Weights of a small self-supervised image encoder.
Model: 6.09M parameters, 32-pixel images, arch vgg, depths [4, 4, 4], widths [80, 160, 320].
Rows from block 6 of a small self-supervised image encoder, named by matrix and row number. Each number is 500 + 50 x the weight over its row's rms, rounded and kept within 0 to 999. All counts start at 0. Numbers have three digits each. After the name is the row's rms in percent of the matrix's.
After each channel's rows are labels from the 100 images, of 14976, where the channel reaches its highest value: "patch colour" is the nearest of a few named colours to the mean colour under the peak. Only what is clearly more common there than usual is listed. The data: photos of arthropod specimens (BIOSCAN-5M). In brackets: how many of the 100, against the usual share in percent.
# conv: 3x3 conv (model.blocks.6.conv.weight, 160x160x3x3, each kernel summed), inputs 0-79

conv.16 068:567477467515403488457496528460549455462551566552553485478485504450592459388458502459523435509427502460489411482467538471479520490512477450539551412442449545493584457408508423482538444433464513445500469462494479357431565519437503531552397548
patch colour: white (67 vs 31.9)

conv.144 128:540535519494485535603545541513512634466573497519478591553564518497497470520552539454511500555531523481527607474517528567467527489535545491528443546571468550507542613563465531521462537575441564488544459588559546502466543554591469462466505565
patch colour: black (63 vs 0.7); brown (35 vs 3)

conv.152 117:507413454499474446485560471461409413465477477440427436550434458461549450512465536477436540448390438455429477565495406422482447475518534553431350460459476485425487420470453356505520461454452464509522510471461425521463466479450509447479581459
patch colour: grey (26 vs 7.6)

conv.125 091:556486503543481489461490585535486504496460564521540580486569521404546513474464583514572515528511506540472484461561483468563420530510445520624413497515509519544511463491498532484491464495451458517477541482460468440511523469458396565519471573
patch colour: grey (58 vs 7.6)

conv.2 135:524476495511373424474475530409452542394534513516424502464533503469578471465499526399446516553527476383471514590512521490558449444445480505503509522526371463432545521526416467447518395528441504470463408495475475537409483514487427531461428533
patch colour: black (77 vs 0.7)

conv.9 089:582534507442526555492478421536514461599448401464502470520478381480627434527495472475424568480482490485543489526515460497517494575478460534512495487496577442454494490489535445555571483471450438573436483503534517494568538438469610549523538503
patch colour: brown (53 vs 3); grey (43 vs 7.6)

conv.67 109:539533474480490582522513561510557564455558492508492598523537492442541465539549536459553549505511578462487535462494518533554527488546531491541441494515474548551462546486414539561419498519498548466539476502564548445482504527509397417451535540
patch colour: brown (52 vs 3); grey (41 vs 7.6)

conv.116 100:497518516462529522473441475592529489546465380422530474513532422499564500482506494442460477518534545524493437464517447484501562523494480421512547508525555458468448483485549488493563492484484505504447518502505487471679522452472574542483551483
patch colour: grey (71 vs 7.6)

conv.107 109:427514542440489498567533461516510588489519467513520478480580452583468459494542494373522526466559490501497577516506473550417478478476495534457556621586506451486414590610442464487544477600498478522484428606528520573546487491561529496506481474
patch colour: black (66 vs 0.7); brown (34 vs 3)

conv.100 093:520507459569466504473497562426542419492546508543522456501421549475524468532459518482460490497437526470522426475503473456527470480494507491481582397461502479500536413408468467485480499394480515544436544446500494340437520422468454487548475459
patch colour: white (70 vs 31.9)

conv.80 098:450534539395587531540512448503521530518502426540573463460509423537505423537559432385499536589543493509510557493556574562522463496480473523420509534518477464505452563525456377502524463531556425483457528541543541543540580471521549496519544454
patch colour: brown (48 vs 3); black (44 vs 0.7)

conv.99 118:525504412508473502411429454499455485493464493536514494443556493357505534515479488484517445505444473484473445413481521480498412503482407439529421422498468484500565488380536602432440492441510499402440422420495478514493486437429489571456402526
patch colour: white (65 vs 31.9)

conv.18 122:421457496476404503516490441487537493456521457441474366521494461676533455451518489447487513437524491455529502487479436501421535492492518495430549513476488502454465528518486430504463558523463523523535434513482496477492456553534551482483550402
patch colour: grey (64 vs 7.6); brown (30 vs 3)

conv.68 093:449547541457578474520431466499431571448423438542518499440545478486521509530535478440480445534554494459389546539543593550449421396384480482467514541557472418474468558545453487407531387545556434467484538538530529548519529450531467472444520503
patch colour: black (54 vs 0.7); brown (46 vs 3)

conv.102 079:557519540507408551547411448374532496553419495461441488432456451476557488530525490395500559569467486430524520457500506556526498563512485465462503501537433478457480552518461488586501468506492414485489522554539567532429488540519509486474577590
patch colour: grey (53 vs 7.6); brown (37 vs 3)

conv.101 102:484568455492469587547416460441554516536409527461471584518424400563534494508557440440473499423518523475498550485518439554549475556550474521477441514459478537521468541499434494546355523546467478461498512513580579426429489495556527381469585506
patch colour: grey (68 vs 7.6)

conv.26 119:476515469487450530511582418433514534471535495528453478570523376525541446494525532457401513516491459426538530496481526531525476483460490489381424535524450413434443552526456348553453500547451523514461516523541527527469455479507555429499514485
patch colour: brown (66 vs 3)

conv.58 106:445475549510465456502499498568473560468528462479469363517623526503518481480478542411486532398518475467462473529438406487465513482427518536445539573616569464455449517585510426476584445541499508599508474576499484596575440506500451505460495461
patch colour: black (51 vs 0.7); brown (49 vs 3)

conv.24 113:518561413511472567407527459529481485490473537550516506455517467374452493504521501522514457510497497489517470427473511506501349511507444524523364427473485474520514493389515549476406473433485462453533496405542499476472493425431531541504452509
patch colour: white (65 vs 31.9)

conv.158 142:546600540474529620603546518459527543469511490475490579555479512522555468491604491528463516533517555472526599491525517611530466514559523523528434513501443559508558580525461520579460532532452559450548546546651620480441542532579518493463539536
patch colour: grey (46 vs 7.6)

conv.40 034:451550538475425546490535441457526500479578448560487470521451524459428403470543500419403410442486517506460461521465516504442574489497578515467511491550430489515424505506460460443504458471497670476525456509515519505500428535492468487505449480
patch colour: brown (53 vs 3)

conv.72 114:492515514505441516540539444469520552492535447503496437550584411589506518499515543475460554453527456440525520570483468533465493495456491494458521596605494434435457572584537446529498488585462550539452478582545526593546437475553571503485518502
patch colour: brown (61 vs 3); black (38 vs 0.7)

conv.42 094:452531516503512459513517385486427575428480427585438496491554467488501475554509497457439477528538524409405531493510528515515388440349527497470468557560449320444416540550487384424545436553494495499496444541526516539493485441528478463446442521
patch colour: brown (64 vs 3); black (29 vs 0.7)

conv.77 099:461511512533448489521421492454468528434439443487375403521550488562558508530473516407404519450513460370412498580487425492490465444432478437424475558561513465400507509580515431460520432546464502538485459557545517580518428483534540462382525475
patch colour: black (60 vs 0.7); brown (40 vs 3)

conv.126 115:525548552466478568573570501511552582478587450474472505562539501481481448509571518459422475483543547483570565442534514573511526516574576519470448521555498542467545568527460482578515634534442586491572437557588569492478531549560503460475521480
patch colour: grey (30 vs 7.6)

conv.127 118:496572428517488535433599467518440498466444523538500494512531487324478524512553534553522449488464500490491465503480492530530388496528437543513320426500487500512508511407495550444476463445478452462530542430540500521482492438433529512529555468
patch colour: white (63 vs 31.9)

conv.106 103:484497398481501514401476441494478399487456500554501456400523485436504537519462473484504496477392450468472474447477532466493450489500433494510439405415475460489526435353519567485462512398539425413478450380490462512490467439403547509468521465
patch colour: white (67 vs 31.9)

conv.83 068:453485499438442405517358491472442492558358477474599472482448510511478549493482473430579506507503488507566494493500488479446468532475475495432585499476443487498533474487444496504363454509517463440554431508511501482436478522527440437591576433
patch colour: grey (60 vs 7.6)

conv.110 074:587496467432471465455505486588434551523479578530483389531541541418545501466510509524501587664535481478508508508528536491612428557465402523456417532481536455528445500532562450481594482559540472546410576474464466532495542476476515478529489577
patch colour: grey (48 vs 7.6); brown (32 vs 3)

conv.65 110:461515474565455377499538494482395531466476502576454526468509532404531451619507516474514486504515514480457519490562519515571314492429488594571431534525464468518472522542485493490542481510485444610503484518511498530415504484493470514459424502
patch colour: black (49 vs 0.7); brown (48 vs 3)

conv.124 102:502496512472415463492546464602513610474565504562528445486641445478467444467532527388519499484532478507520522458459516532417548496472537543441564580583538460453470573549448448493533514573535505524490382546482492566549467539493459520532464480
patch colour: brown (56 vs 3); black (43 vs 0.7)

conv.145 107:467507509526520534415422414480534455457513451522516403457502546425562523481487446383479407503446508443478435567459499489449523473530521494409606425485486543465621475408563437522501472401539502499529424422489495532508535510411464463455550428
patch colour: white (69 vs 31.9)

conv.46 046:410507507417422481472564526497469522536511455546543415522557451471454498517521547586532433463508530520496455518490506504519496449527588486378510485502452524490530495495401380437475510477450585496571504483511470490469501429485432454555481502
patch colour: grey (27 vs 7.6); brown (25 vs 3)

conv.138 118:545456452497447465459462499457534461470522513467407437510478450439581414459540496415355470553482450467505456534521422495486458504531543544421510442472432481422525497442468329510465425448408472433501462451488486440494525484442495427475537491
patch colour: white (68 vs 31.9)

conv.120 120:450560452500502583606514481484527543449519468532488517545466457632514413515571454463474518520531512453522617508542536567537498468539509465461438552465435546491529579556449466532416522582502553457501491546584574470473541545601543409449544487
patch colour: grey (67 vs 7.6); brown (26 vs 3)

conv.15 091:587469429534502488402441497524502465491459504503481545334504445499456545462471451386446483533499457469525491567402478479472503510523452536509535486455518463454515486439557485522419503482442344481546360395461468492491546489417557473476501562
patch colour: white (62 vs 31.9)

conv.75 123:468559469503492576602533478478536558476540484543522537554472432625506412514560474468467552562535499485535633512563534564509500491525513486471438571484434508492541581562463454551391501596523559437496457557589573491470541516601543437476537487
patch colour: brown (51 vs 3); grey (40 vs 7.6)

conv.123 095:526458399482440459438448442494444470511512462482510452466516439460475505444453480426472500493439387471502496502513520459466564527441382418489493440457448442463580471423540559465431534470471475413382350427469447482476502558439489566461426501
patch colour: white (75 vs 31.9)

conv.31 114:480479423475474469435470471504374458486359476456486457538487483438426492517408546507473389501442470469437411497511442449501430493478511435490407401475477512485540428406502517404382499436434517478517456413507461411473500464454518527456476480
patch colour: white (67 vs 31.9)

conv.136 102:410537527398617498551465469495472555503446452564571496458522424536510429566552439422498511606552474485458559524567612561518463445469471495423487542526481484510459566541461397450531449553585442467450560552549540530538582479545527462495542463
patch colour: black (64 vs 0.7); brown (36 vs 3)

conv.22 062:472471463434460499487448449573516556469506468580541363508516500535594490450524484464534625521547470457499540427411424490503411492444381481449499537464517474554508519524480520477424448564606470527424461482461470456461493379510490478508416426
patch colour: brown (68 vs 3)

conv.33 069:542539579462480506583453445466495607512460510446455618578570528488505470474538535510481480508602521490483480451495524549469487530560454523451549512592449487494446558525467491474492622520451549497501502589578554471463524496583438480493549526
patch colour: grey (39 vs 7.6)