config.yaml
hidden_act: "relu"
channel_attention: "se"
stem: "deep"
projector_hidden: 1024
projector_out: 256
init: "torch_default"
beta1: 0.9
beta2: 0.99
eps: 1e-08
max_grad_norm: 3.0
max_steps: 3900
batch_size: 128
weight_decay: 0.4
Rows from block 6 of a small self-supervised image encoder, named by matrix and row number. Each number is 128 + 32 x the weight over its row's rms, rounded and kept within 0 to 255. All counts start at 0. Numbers have three digits each.
After each channel's rows are labels from the 100 images, of 14976, where the channel reaches its highest value: "top examples" is what is common among them; "colour at peak" is the nearest of a few named colours to the mean colour under the peak. Only what is clearly more common there than usual is listed. The data: photos of arthropod specimens (BIOSCAN-5M).
# conv: 3x3 conv (model.blocks.6.conv.weight, 160x160x3x3, each kernel summed), inputs 80-159

conv.94:128118098085184093074102110068111149139143148136097164084104114132123118181110104127158144138131090108104125074116137106125167109140134142156090093157128170101113141165137180119085144172135125132116107101058124136105168044135102171081146088
top examples: order Hymenoptera
colour at peak: white

conv.133:101122140115138123176116118129108141128181148134128131085186184128123114173108133138150120188219139167211195076161141071124134199124110159158164144127143135157173076104151103081165101132072147188084117137128121140167135135146193167092138103
top examples: order Hymenoptera
colour at peak: grey

conv.92:106142130122116084148096141120145117098087170105059143174137173136148129112117092190133138116100125099123100136150144082100084070132170141146142095111104118128127124087213149088134148137104127169085146106125170123050239180154065149060140099
top examples: order Hymenoptera; class Arachnida
colour at peak: grey

conv.18:135078115143090148127131120120091126142168154106171074104131134143110059143114130119153118154243123154139195086162109071144139244086117088140128137092120130092128107116125119092141151177098132139103100128121074170198160119107212087089125137
top examples: order Hymenoptera
colour at peak: grey; brown

conv.118:156125098146142119167123131136089118104191155100105114114141125116134062120160104170160141167166130170166153139197118063127097151111097124126143148080142165097146087087157104069164097183135124170079117137137086178147141101092161075096130125
top examples: order Hymenoptera
colour at peak: brown; grey

conv.115:191164112155152104173144143119103159113155129138079128119155155133179158092153125156148137178119147184194126145160137160153067113128113135147151168158219159168218135075178105141197100152133118155125129116109151165073088126152120127141144119
top examples: order Coleoptera
colour at peak: brown; grey

conv.141:114061048114112129165132123116093057114127113135116113102142104106099136116098141140065081130130095143151133110142098117090135123145060076104159109106137118174146114081070118119161115097121122130129095063110137119150078083106118113115105109
top examples: order Coleoptera; family Coccinellidae
colour at peak: black; brown

conv.58:171125085137070114122133119122108121151152143134111084161123124128149103125137114119091150134135138166108130173117096220138163100066129099103124137118161147083128190142113195204148124109117112088209098125166099117124138180114080088119150184
top examples: order Coleoptera; family Coccinellidae
colour at peak: black; brown

conv.61:130128104112097104124101106118087102174181132159110098113151120100094102138117080149105140163158115182140156121128102210134152131044111105103125115100170147063149166139092177179142123096103116113197083131148075104145143156083109104140158189
top examples: order Coleoptera
colour at peak: black; brown

conv.100:096186166120123114087131113041142156111106160000103131131093130148137116163164120130135157109119171076082120160182144125108163145145138173124086130139093128156088108092142106085056150188114131141092102141094103151111156131131135196090128098
top examples: order Hymenoptera
colour at peak: white

conv.52:110137101103117088145089062148097035142179122146095139113161146086111140111101115107103119173142097172167132096134100188106114128048060114068148124153186190109177127116118127171156137106128087127137111114147110113106120134122114121131155149
top examples: order Coleoptera
colour at peak: brown; black

conv.134:195169086055146132159086070170112091100101137166096135153105112147155128078121129141089117095075133129119113156144121140083119008108111117106161084127117126154121153163102134177169154108154106139144139140153148101080106189129049088174111123
top examples: order Coleoptera
colour at peak: brown; grey

conv.112:065033105127118156104137138082160128114111097099150167168159139094125097110153115130135034140107074098136129069130087091120190115087126114117116181147121122083117060135164133113093164096170161179100147141064083084163123070122122128179141119
top examples: order Hymenoptera
colour at peak: grey

conv.83:160109121115100120122050070142103054104143159127104090163116144094091065124119084132149122125126114126124130126139122073095072120137154133051123085063112156071118063171136134107127133155137169134066089146113058144099136120091139114079156111
top examples: order Hymenoptera
colour at peak: grey

conv.124:149106075169088153159154159134088147121114105145101060147121101153120118098118117085071101127104114175133132151154082178147152078044155049123160143124165132106153171138124129162204111102106146089187105091132115088119140117107073113064128130
top examples: order Coleoptera; family Coccinellidae
colour at peak: brown; black

conv.101:099120113086091100165086095095093086092152188096116116130164165109114120126110079173151114161164115148176155149187108059115123147116112139138159113100133143151154047120164122054160134120103122188053123082111134121154156113123150129128149093
top examples: order Hymenoptera
colour at peak: grey

conv.95:109088082129067081126104125097099111116121202041093100150132180139165110117140084195134140129137085114118116111113109071141110105102155112152132109086110120074119081109197163062134138106098132179059127067131154109084203113152081119073184114
top examples: order Hymenoptera
colour at peak: grey; brown

conv.37:097113100128084043135122134142097188176162078120040107129123162111150118123130082169143136144154129142151152124113129080140119124116159077179118138117128142126145068065164115080152069075093162162070116106120133100083131119146106111099143120
top examples: order Hymenoptera
colour at peak: grey

conv.41:207139117097177125169130107169100093100118133170097150125104123139128147087097132142063109113124121158147143150115124114119117020076101120102173131149127135026142149139104137167200144048147106133118125112109141061087115074125046086168118110
top examples: order Coleoptera
colour at peak: black; brown

conv.85:119104115131188100120173112125113103093148126097086179067120193134158153152115145165102142137117108115120100151124112154153135073111107125098125217173142176074135106107140153127100154082153167132110129110149165085061137141214059117161181147
top examples: order Coleoptera
colour at peak: grey

conv.62:133072045096117091133107068161102077144159146188094087109152125099124116135099101155065112147146094153142136152136090169111145104103080089107142107118153133149133150112100167170137123062094134144168056090157113114128112113096084122104161149
top examples: order Coleoptera; family Coccinellidae
colour at peak: brown; black

conv.96:122129109109095067170107133116103114091119143101035130133141171104139106102132111190145131128104119125158097148172137064114092080110122135152141136093122136094150078079208121074165119101077137204047155097099142090061161122139075148089136086
top examples: order Hymenoptera
colour at peak: grey

conv.12:106138144123172122178119126118089155131181162157111154081176178128106164160095123134125096198176130188219172116168125118128149153091122138178178153157177133174191090105139121103183116096082143175112117116128156105146118149163149127136153111
top examples: order Diptera
colour at peak: grey

conv.80:111091075116153151160071128130074130165146089153127119094165086134085083129104074085111108164134073161168154055148105161102124137036143104135144082138167135107160151156110092135159151110082165129164116079107067102168158089067157144107130146
top examples: order Coleoptera; family Coccinellidae
colour at peak: brown; black

conv.155:082113107121146084152092110139095136119126166141103146153132157153166163114145108167143153133131114112142142139167137073111103118122131104194147108133114134061133069082209106072130138101118123245052151098127137092100201106110117123100116130
top examples: order Hymenoptera
colour at peak: grey

conv.98:142180228122103146113109099052158100081118115008153144192137131143124111050191130143158097131135162124115135144123114128133122164133129185091103123141119143090123100112146097103103124205195107124105160165073093196146099073138162206169125144
top examples: order Coleoptera
colour at peak: grey

conv.57:165190203103137119129138122125139171161097140095156118106129142173129122159119156089145125104070200083093067116137162144122128131118153171138105085142122120243093111108146138108083049167146122149112170221079092166113130174139129173147154138
top examples: order Hymenoptera
colour at peak: white

conv.73:127120086095092099141085123118100140142123165069095075154115154140114093124181101071133105124114083127131144184216084132105161086079152130141149076132123132017141132107100086098137136079113174095140107054093029097114123109058119105102100142
top examples: order Coleoptera
colour at peak: grey

conv.68:153105097091108103165083089171115081136135104154097159109139087122093123108093100075084128143121123165149144108150127192108146090087085104055164096152161145140163160127074132181172112072111106106171054148146106087113143141083094139116134143
top examples: order Coleoptera; family Coccinellidae
colour at peak: black; brown

conv.28:129142089081159083135098036116107047111153163126133126119140137094124117169111116125119132130162103132142132121181116108091168148106033132091128118131127143086134072085115169134119085103101122157086059135127131121167105155111127116132139127
top examples: order Coleoptera; family Coccinellidae
colour at peak: brown

conv.2:157150142112153125145127106164113126156107124138095061110110098145091149170109127093110121104107146139121123136187122169098161106119096133093143130159130107197130146036090146167148040135152122060169124151110119139097126183115087160073170127
top examples: order Coleoptera; family Coccinellidae
colour at peak: black

conv.3:103122146123161117171119104132118140115189152132121153100185176115124120182105131146162128196229130170198198089169143071127152199118100174158156154149149136155171071083157124083154114142087131189081122141132122153164137133145183172113140109
top examples: order Hymenoptera
colour at peak: grey

conv.104:220195141130097113132095101099097122123115156119113116132127121127115091110082129070159084111110144117115105132143103105167058123119117118086117081103103138168119098069138102108109032184105065146086174165126103155110104179107121114067097117
top examples: order Coleoptera
colour at peak: grey

conv.35:135059067107113087117123114151076141158168138183077069087137150111129084144104071204101118145154101142128147114109096133131139106087134072152126112106134114134122126101118168128124077065084179145147068113136122101112133109138088100080186150
top examples: order Coleoptera
colour at peak: brown; black

conv.107:127135111130093153154111140121077135156174103151127100128159101144107108127124098092101112179167113216172182110149098191128148143048139093127144128099189153065176171134114132167184119116085126112192105121113086111166155120080138093103125156
top examples: order Coleoptera; family Coccinellidae
colour at peak: black; brown

conv.88:132130130103137108159106106150131081129170123146129181136159114103078124113112098118127108165172125176170158084142141135119122138098091174084136124118154156097167116069092125132173070110095113133127048145122101113167132121087140168097128128
top examples: order Coleoptera; family Coccinellidae
colour at peak: black; brown

conv.145:119063115121156132104147101120177133130084150151104096116105125131139096188116096108139115090066112088106108134166145123139190095095112164139142098155112098165112149110138168140100118126110134134172101202230114124096151170114092184114166150
top examples: order Hymenoptera
colour at peak: white

conv.44:152161094121128136167127126158101110120173123146116117141155104128116114089144106108115113173178131208177171122153095136124104128085105098097139148102175160049175136096114104135194091143104113123144081107135124134155124100089131082108112128
top examples: order Coleoptera
colour at peak: black; brown