A small self-supervised image encoder, trained from scratch.
Training: adamw at rate 0.0021, 3900 steps, batches of 128.
Rows from block 7 of a small self-supervised image encoder, named by matrix and row number. Each number is 128 + 24 x the weight over its row's rms, rounded and kept within 0 to 255. All counts start at 0. Numbers have three digits each.
After each channel's rows are labels from the 100 images, of 14976, where the channel reaches its highest value: "strongest on" is what is common among them. Only what is clearly more common there than usual is listed. The data: photos of arthropod specimens (BIOSCAN-5M). In brackets: how many of the 100.
# conv: 3x3 conv (model.blocks.7.conv.weight, 160x160x3x3, each kernel summed), inputs 0-79

conv.112:099129147122108079148120136122099130139151135076133129137137093117153124120130138114146058089123116130111175100130121156133161171170178105129105126153118115127124117124068131192116087161180124163111113158160097150122142102099125117167107112
strongest on: order Coleoptera (70); family Coccinellidae (28)

conv.101:127154106101099120135164131166139118120074148130088150114113120130121132127137168096155123112122104108103149125081143075095140143113109143104130152117084135131110085099106085176125136164170121148142131080134126140108157125125116097158132109
strongest on: order Coleoptera (85)

conv.8:090158099156136103113156097148116115176132170110078107149105118140123124117095178106136131127098106142124166135150129132141100141141148089141090114152102141145126103140133065154142116176147124118106127137123121124122215145127161154163121115
strongest on: order Diptera (60)

conv.143:074125097094117120137132122119115110114127119117138135117128129120166111120122111113108094104100129100078156121150116154138149136162171077125070143137117129135115164131156122158144091133135113167091124169143125124119106184114103141117115150
strongest on: order Coleoptera (75)

conv.139:102139077124145125139102151157129131142128103133130128079121143125092145111093139118136116132115130119153091102075120123143153127141109113152130082142116132096128109135123123126091108127102138134147142108094080139155122067113130084118117140
strongest on: order Hymenoptera (41)

conv.25:096154062138083125131090130161110052130101138144104152143129072130149101088121138072145125107115090125141096128130124135112106114146121139137126159121093096126077131098115088101114131114106087136082108125113159128154127118093150141108108119
strongest on: order Hymenoptera (42)

conv.87:122153116158115114099137110139120122146138163127062091141098116120121128113147159111151117107112108106119175095158123126111084135131128117117154142129116104134108090118085063139132130151158104101109133134113137140123152134114148135156108080
strongest on: order Hemiptera (29)

conv.120:095114142095111101150198117121125116101102122111132135102144137116135102140127124143121128132136128154116148100151123161164142170135148084154079123121153150163109143050141136181174198174145135125145131160184112109110128115125120069139125133
strongest on: order Coleoptera (67)

conv.156:126161041148114134089129094134120098140131139149125123152111127155111110125087135066111164163102118152155069135102132118121085092095100104115078137128079137129125113148143119090133141113098111115107120113101129131124152120104127165096126126
strongest on: order Hymenoptera (67)

conv.2:133149142098118161169162130111146175124133145169133070091149160128111126149134140122130125136137145159128124149107121148159175154140155129157145108158131159147130126142154136164158172135135110106138140143175091108131122110159118134124133145
strongest on: order Coleoptera (73); family Throscidae (26)

conv.55:163130167085100133109159100123150120116110113124097130131108114150126142141155116150106069104099125125097136124109104138084174148149165159093128108133113130154100108137128141158171129147146093146140118134187086105116118121129111114129133090
strongest on: order Coleoptera (98); family Coccinellidae (64)

conv.1:091133097131116131119090138114120116118132097130145124132138117116146068114127103105100159124128125161142076094160129155145113112153133109134133126116137133105116147084137151090103170084066099123126153153106133128135089139107139114064069138
strongest on: order Hymenoptera (50)

conv.47:099122115151128107116132130131113132158136164093096116153096101123145140116125159122141078089108104116104200108171116143121119144162162099134112121144107118142116132139104082180135094181178134134093143156128133152130175138111152135181100118
strongest on: order Coleoptera (74); family Coccinellidae (50)

conv.109:091147065125119111120169108141117091145108145121096115122117121144106103130091148105107165143111094170137114125142125131161094128131138089165101139130089147158133115088132086101161167144105116091105137128126159122099170126129149134103127120
strongest on: order Hymenoptera (42)

conv.145:091131138120121093142150119121108141143129146093111101139122097103136124112130154122152081107126107133109183115151113157148134182164175107143116106155125128152104130109115115207140102195182121133108124160168108134121171118113134115182102127
strongest on: order Coleoptera (98); family Coccinellidae (67)

conv.95:123143108077106098097131116121143140122113122112104095052117115133092134141156115113094086095130119116135138138098100144122115108041069135097134133125108158115131103125107105099146145099140106090114104135141127097091103122147112124082128112
strongest on: order Coleoptera (58)

conv.154:121152125099118120099161145146141132131110140119115168086083135107121132115136154119152112111120100112100140123060129082109144132108108120088138105133111141132108085084113103169123140159167143138142123087128122133118152119139106101149117125
strongest on: order Coleoptera (92); family Coccinellidae (38)

conv.56:095129090122127126112145120133116086132122136125109152111121131176112124145101121123092182158114091160120090109124137126138106114136141100156092157126089123163152120106130099079173160122097134109120150123125173161104131130109133148085135116
strongest on: order Hymenoptera (42)

conv.10:117158074146113139108110110137152120147138130140116126149119120147113148129099138108089137127090119152145086186125105130137080102118122145139074121135117172109121117170153112081125131102076086106094108131102133111138131162172143178082125133
strongest on: order Hymenoptera (62)

conv.115:079130101164094076139102101094105102151136132089110131184134078104162102087107134079147093090090141128140141133140105134145136119144140099140104134148138136085104137139087103130076101114110109160079075137095125107150148134133152153134112116
strongest on: order Hymenoptera (50)

conv.84:142162058095111138110132106162122133130105135145118112105107153177142117143103133073114157141093139147152095127122156130111145120096099087121126127115083139135136121140147118126131123124126102151134130127121102162116143126113120153110144127
strongest on: order Coleoptera (54)

conv.134:133163130108129145087083190155150140134133161145126132048101139107118115170176129149115114120156112116131121083112152167134153123115101164102143131138127067122159114109114145086119136097142115116167160146123156133139108134122126129099119124
strongest on: order Hymenoptera (42)

conv.106:100140117085122114107109131146112162127113127127112150045093132117112116131145081144133127115129105133130117091083130139104143096074074123096146165132124097127121111090108119104117125111150120138122136129109109134101113117120106099120130117
strongest on: order Coleoptera (39)

conv.31:103179057143110123139109154163118070124140121148152140123158093118125070132147111094102139134149097133174098123118175125141137107107109136116100120121112092118128111106142139122136128126150128105095114116144141135054121154094109136108140169
strongest on: order Hymenoptera (42)

conv.151:099120148112114103145166111127116125133129139106103142135136132127139120123115145156144081124128119127102175112147106153132144185160177099132105127150132116179106130114132111201175110199184137137131123159187103137120154133108121106179119128
strongest on: order Coleoptera (100); family Coccinellidae (74)

conv.0:079141074113174094135094134112098074122138132107136139120128099134161074132120118085155140133111136105089125098142154132108125115173148082126114137119106086133140156108118120105123072109125125158141156138121146167127104150067112130122092140
strongest on: order Hymenoptera (41)

conv.150:101128090120113111124092148119138137123143092104131141098123127128096156154133114122091126116139098110144085135103126130132131073064079141130114144120113151076140114134122119067106113081104128094119135119106127119084082103154134132064130139
strongest on: order Coleoptera (37)

conv.39:084171142147133092131093126139117104124140080114126125112153101105135099077107099104136122101101120126169046171128101143128120113120098113126131124118094124106093139128133111112106121096063083136120093130125132079147105144103117118103094135
strongest on: order Hymenoptera (46)

conv.132:091137075158110143140124138129137122165134140140100117157141110113108138112105148088112140108112081153154116182142109138165095118142145153167112128144092182119101100152144085098133140126096097098105126136113137101131147144153166178099100142
strongest on: order Hymenoptera (63)

conv.129:103167135128125092124123107156104146107092098107144142121116125128131119085107107132136129115106142121159071121097109095108111100098083094114143126107139112090098142135094144113109120102101102144138114085113124089155102132088111070101094101
strongest on: order Hymenoptera (56)

conv.78:103150081102073104118114123134144133125126111120101115097115119124080158138142122110086103120123105098134095141090118125111127094050079136108124151123104157093128080141111102080131118091116108081107108116127122098093098116156128137074140120
strongest on: order Coleoptera (48)

conv.60:159077160104145138118152118097113160082079141138140152123123157153126154125099116153145127133112174137118138121110064084119083124098110126130117151092144136135136132149118145114139160121136113137140128078124148081130117121113100100136137111
strongest on: order Coleoptera (64)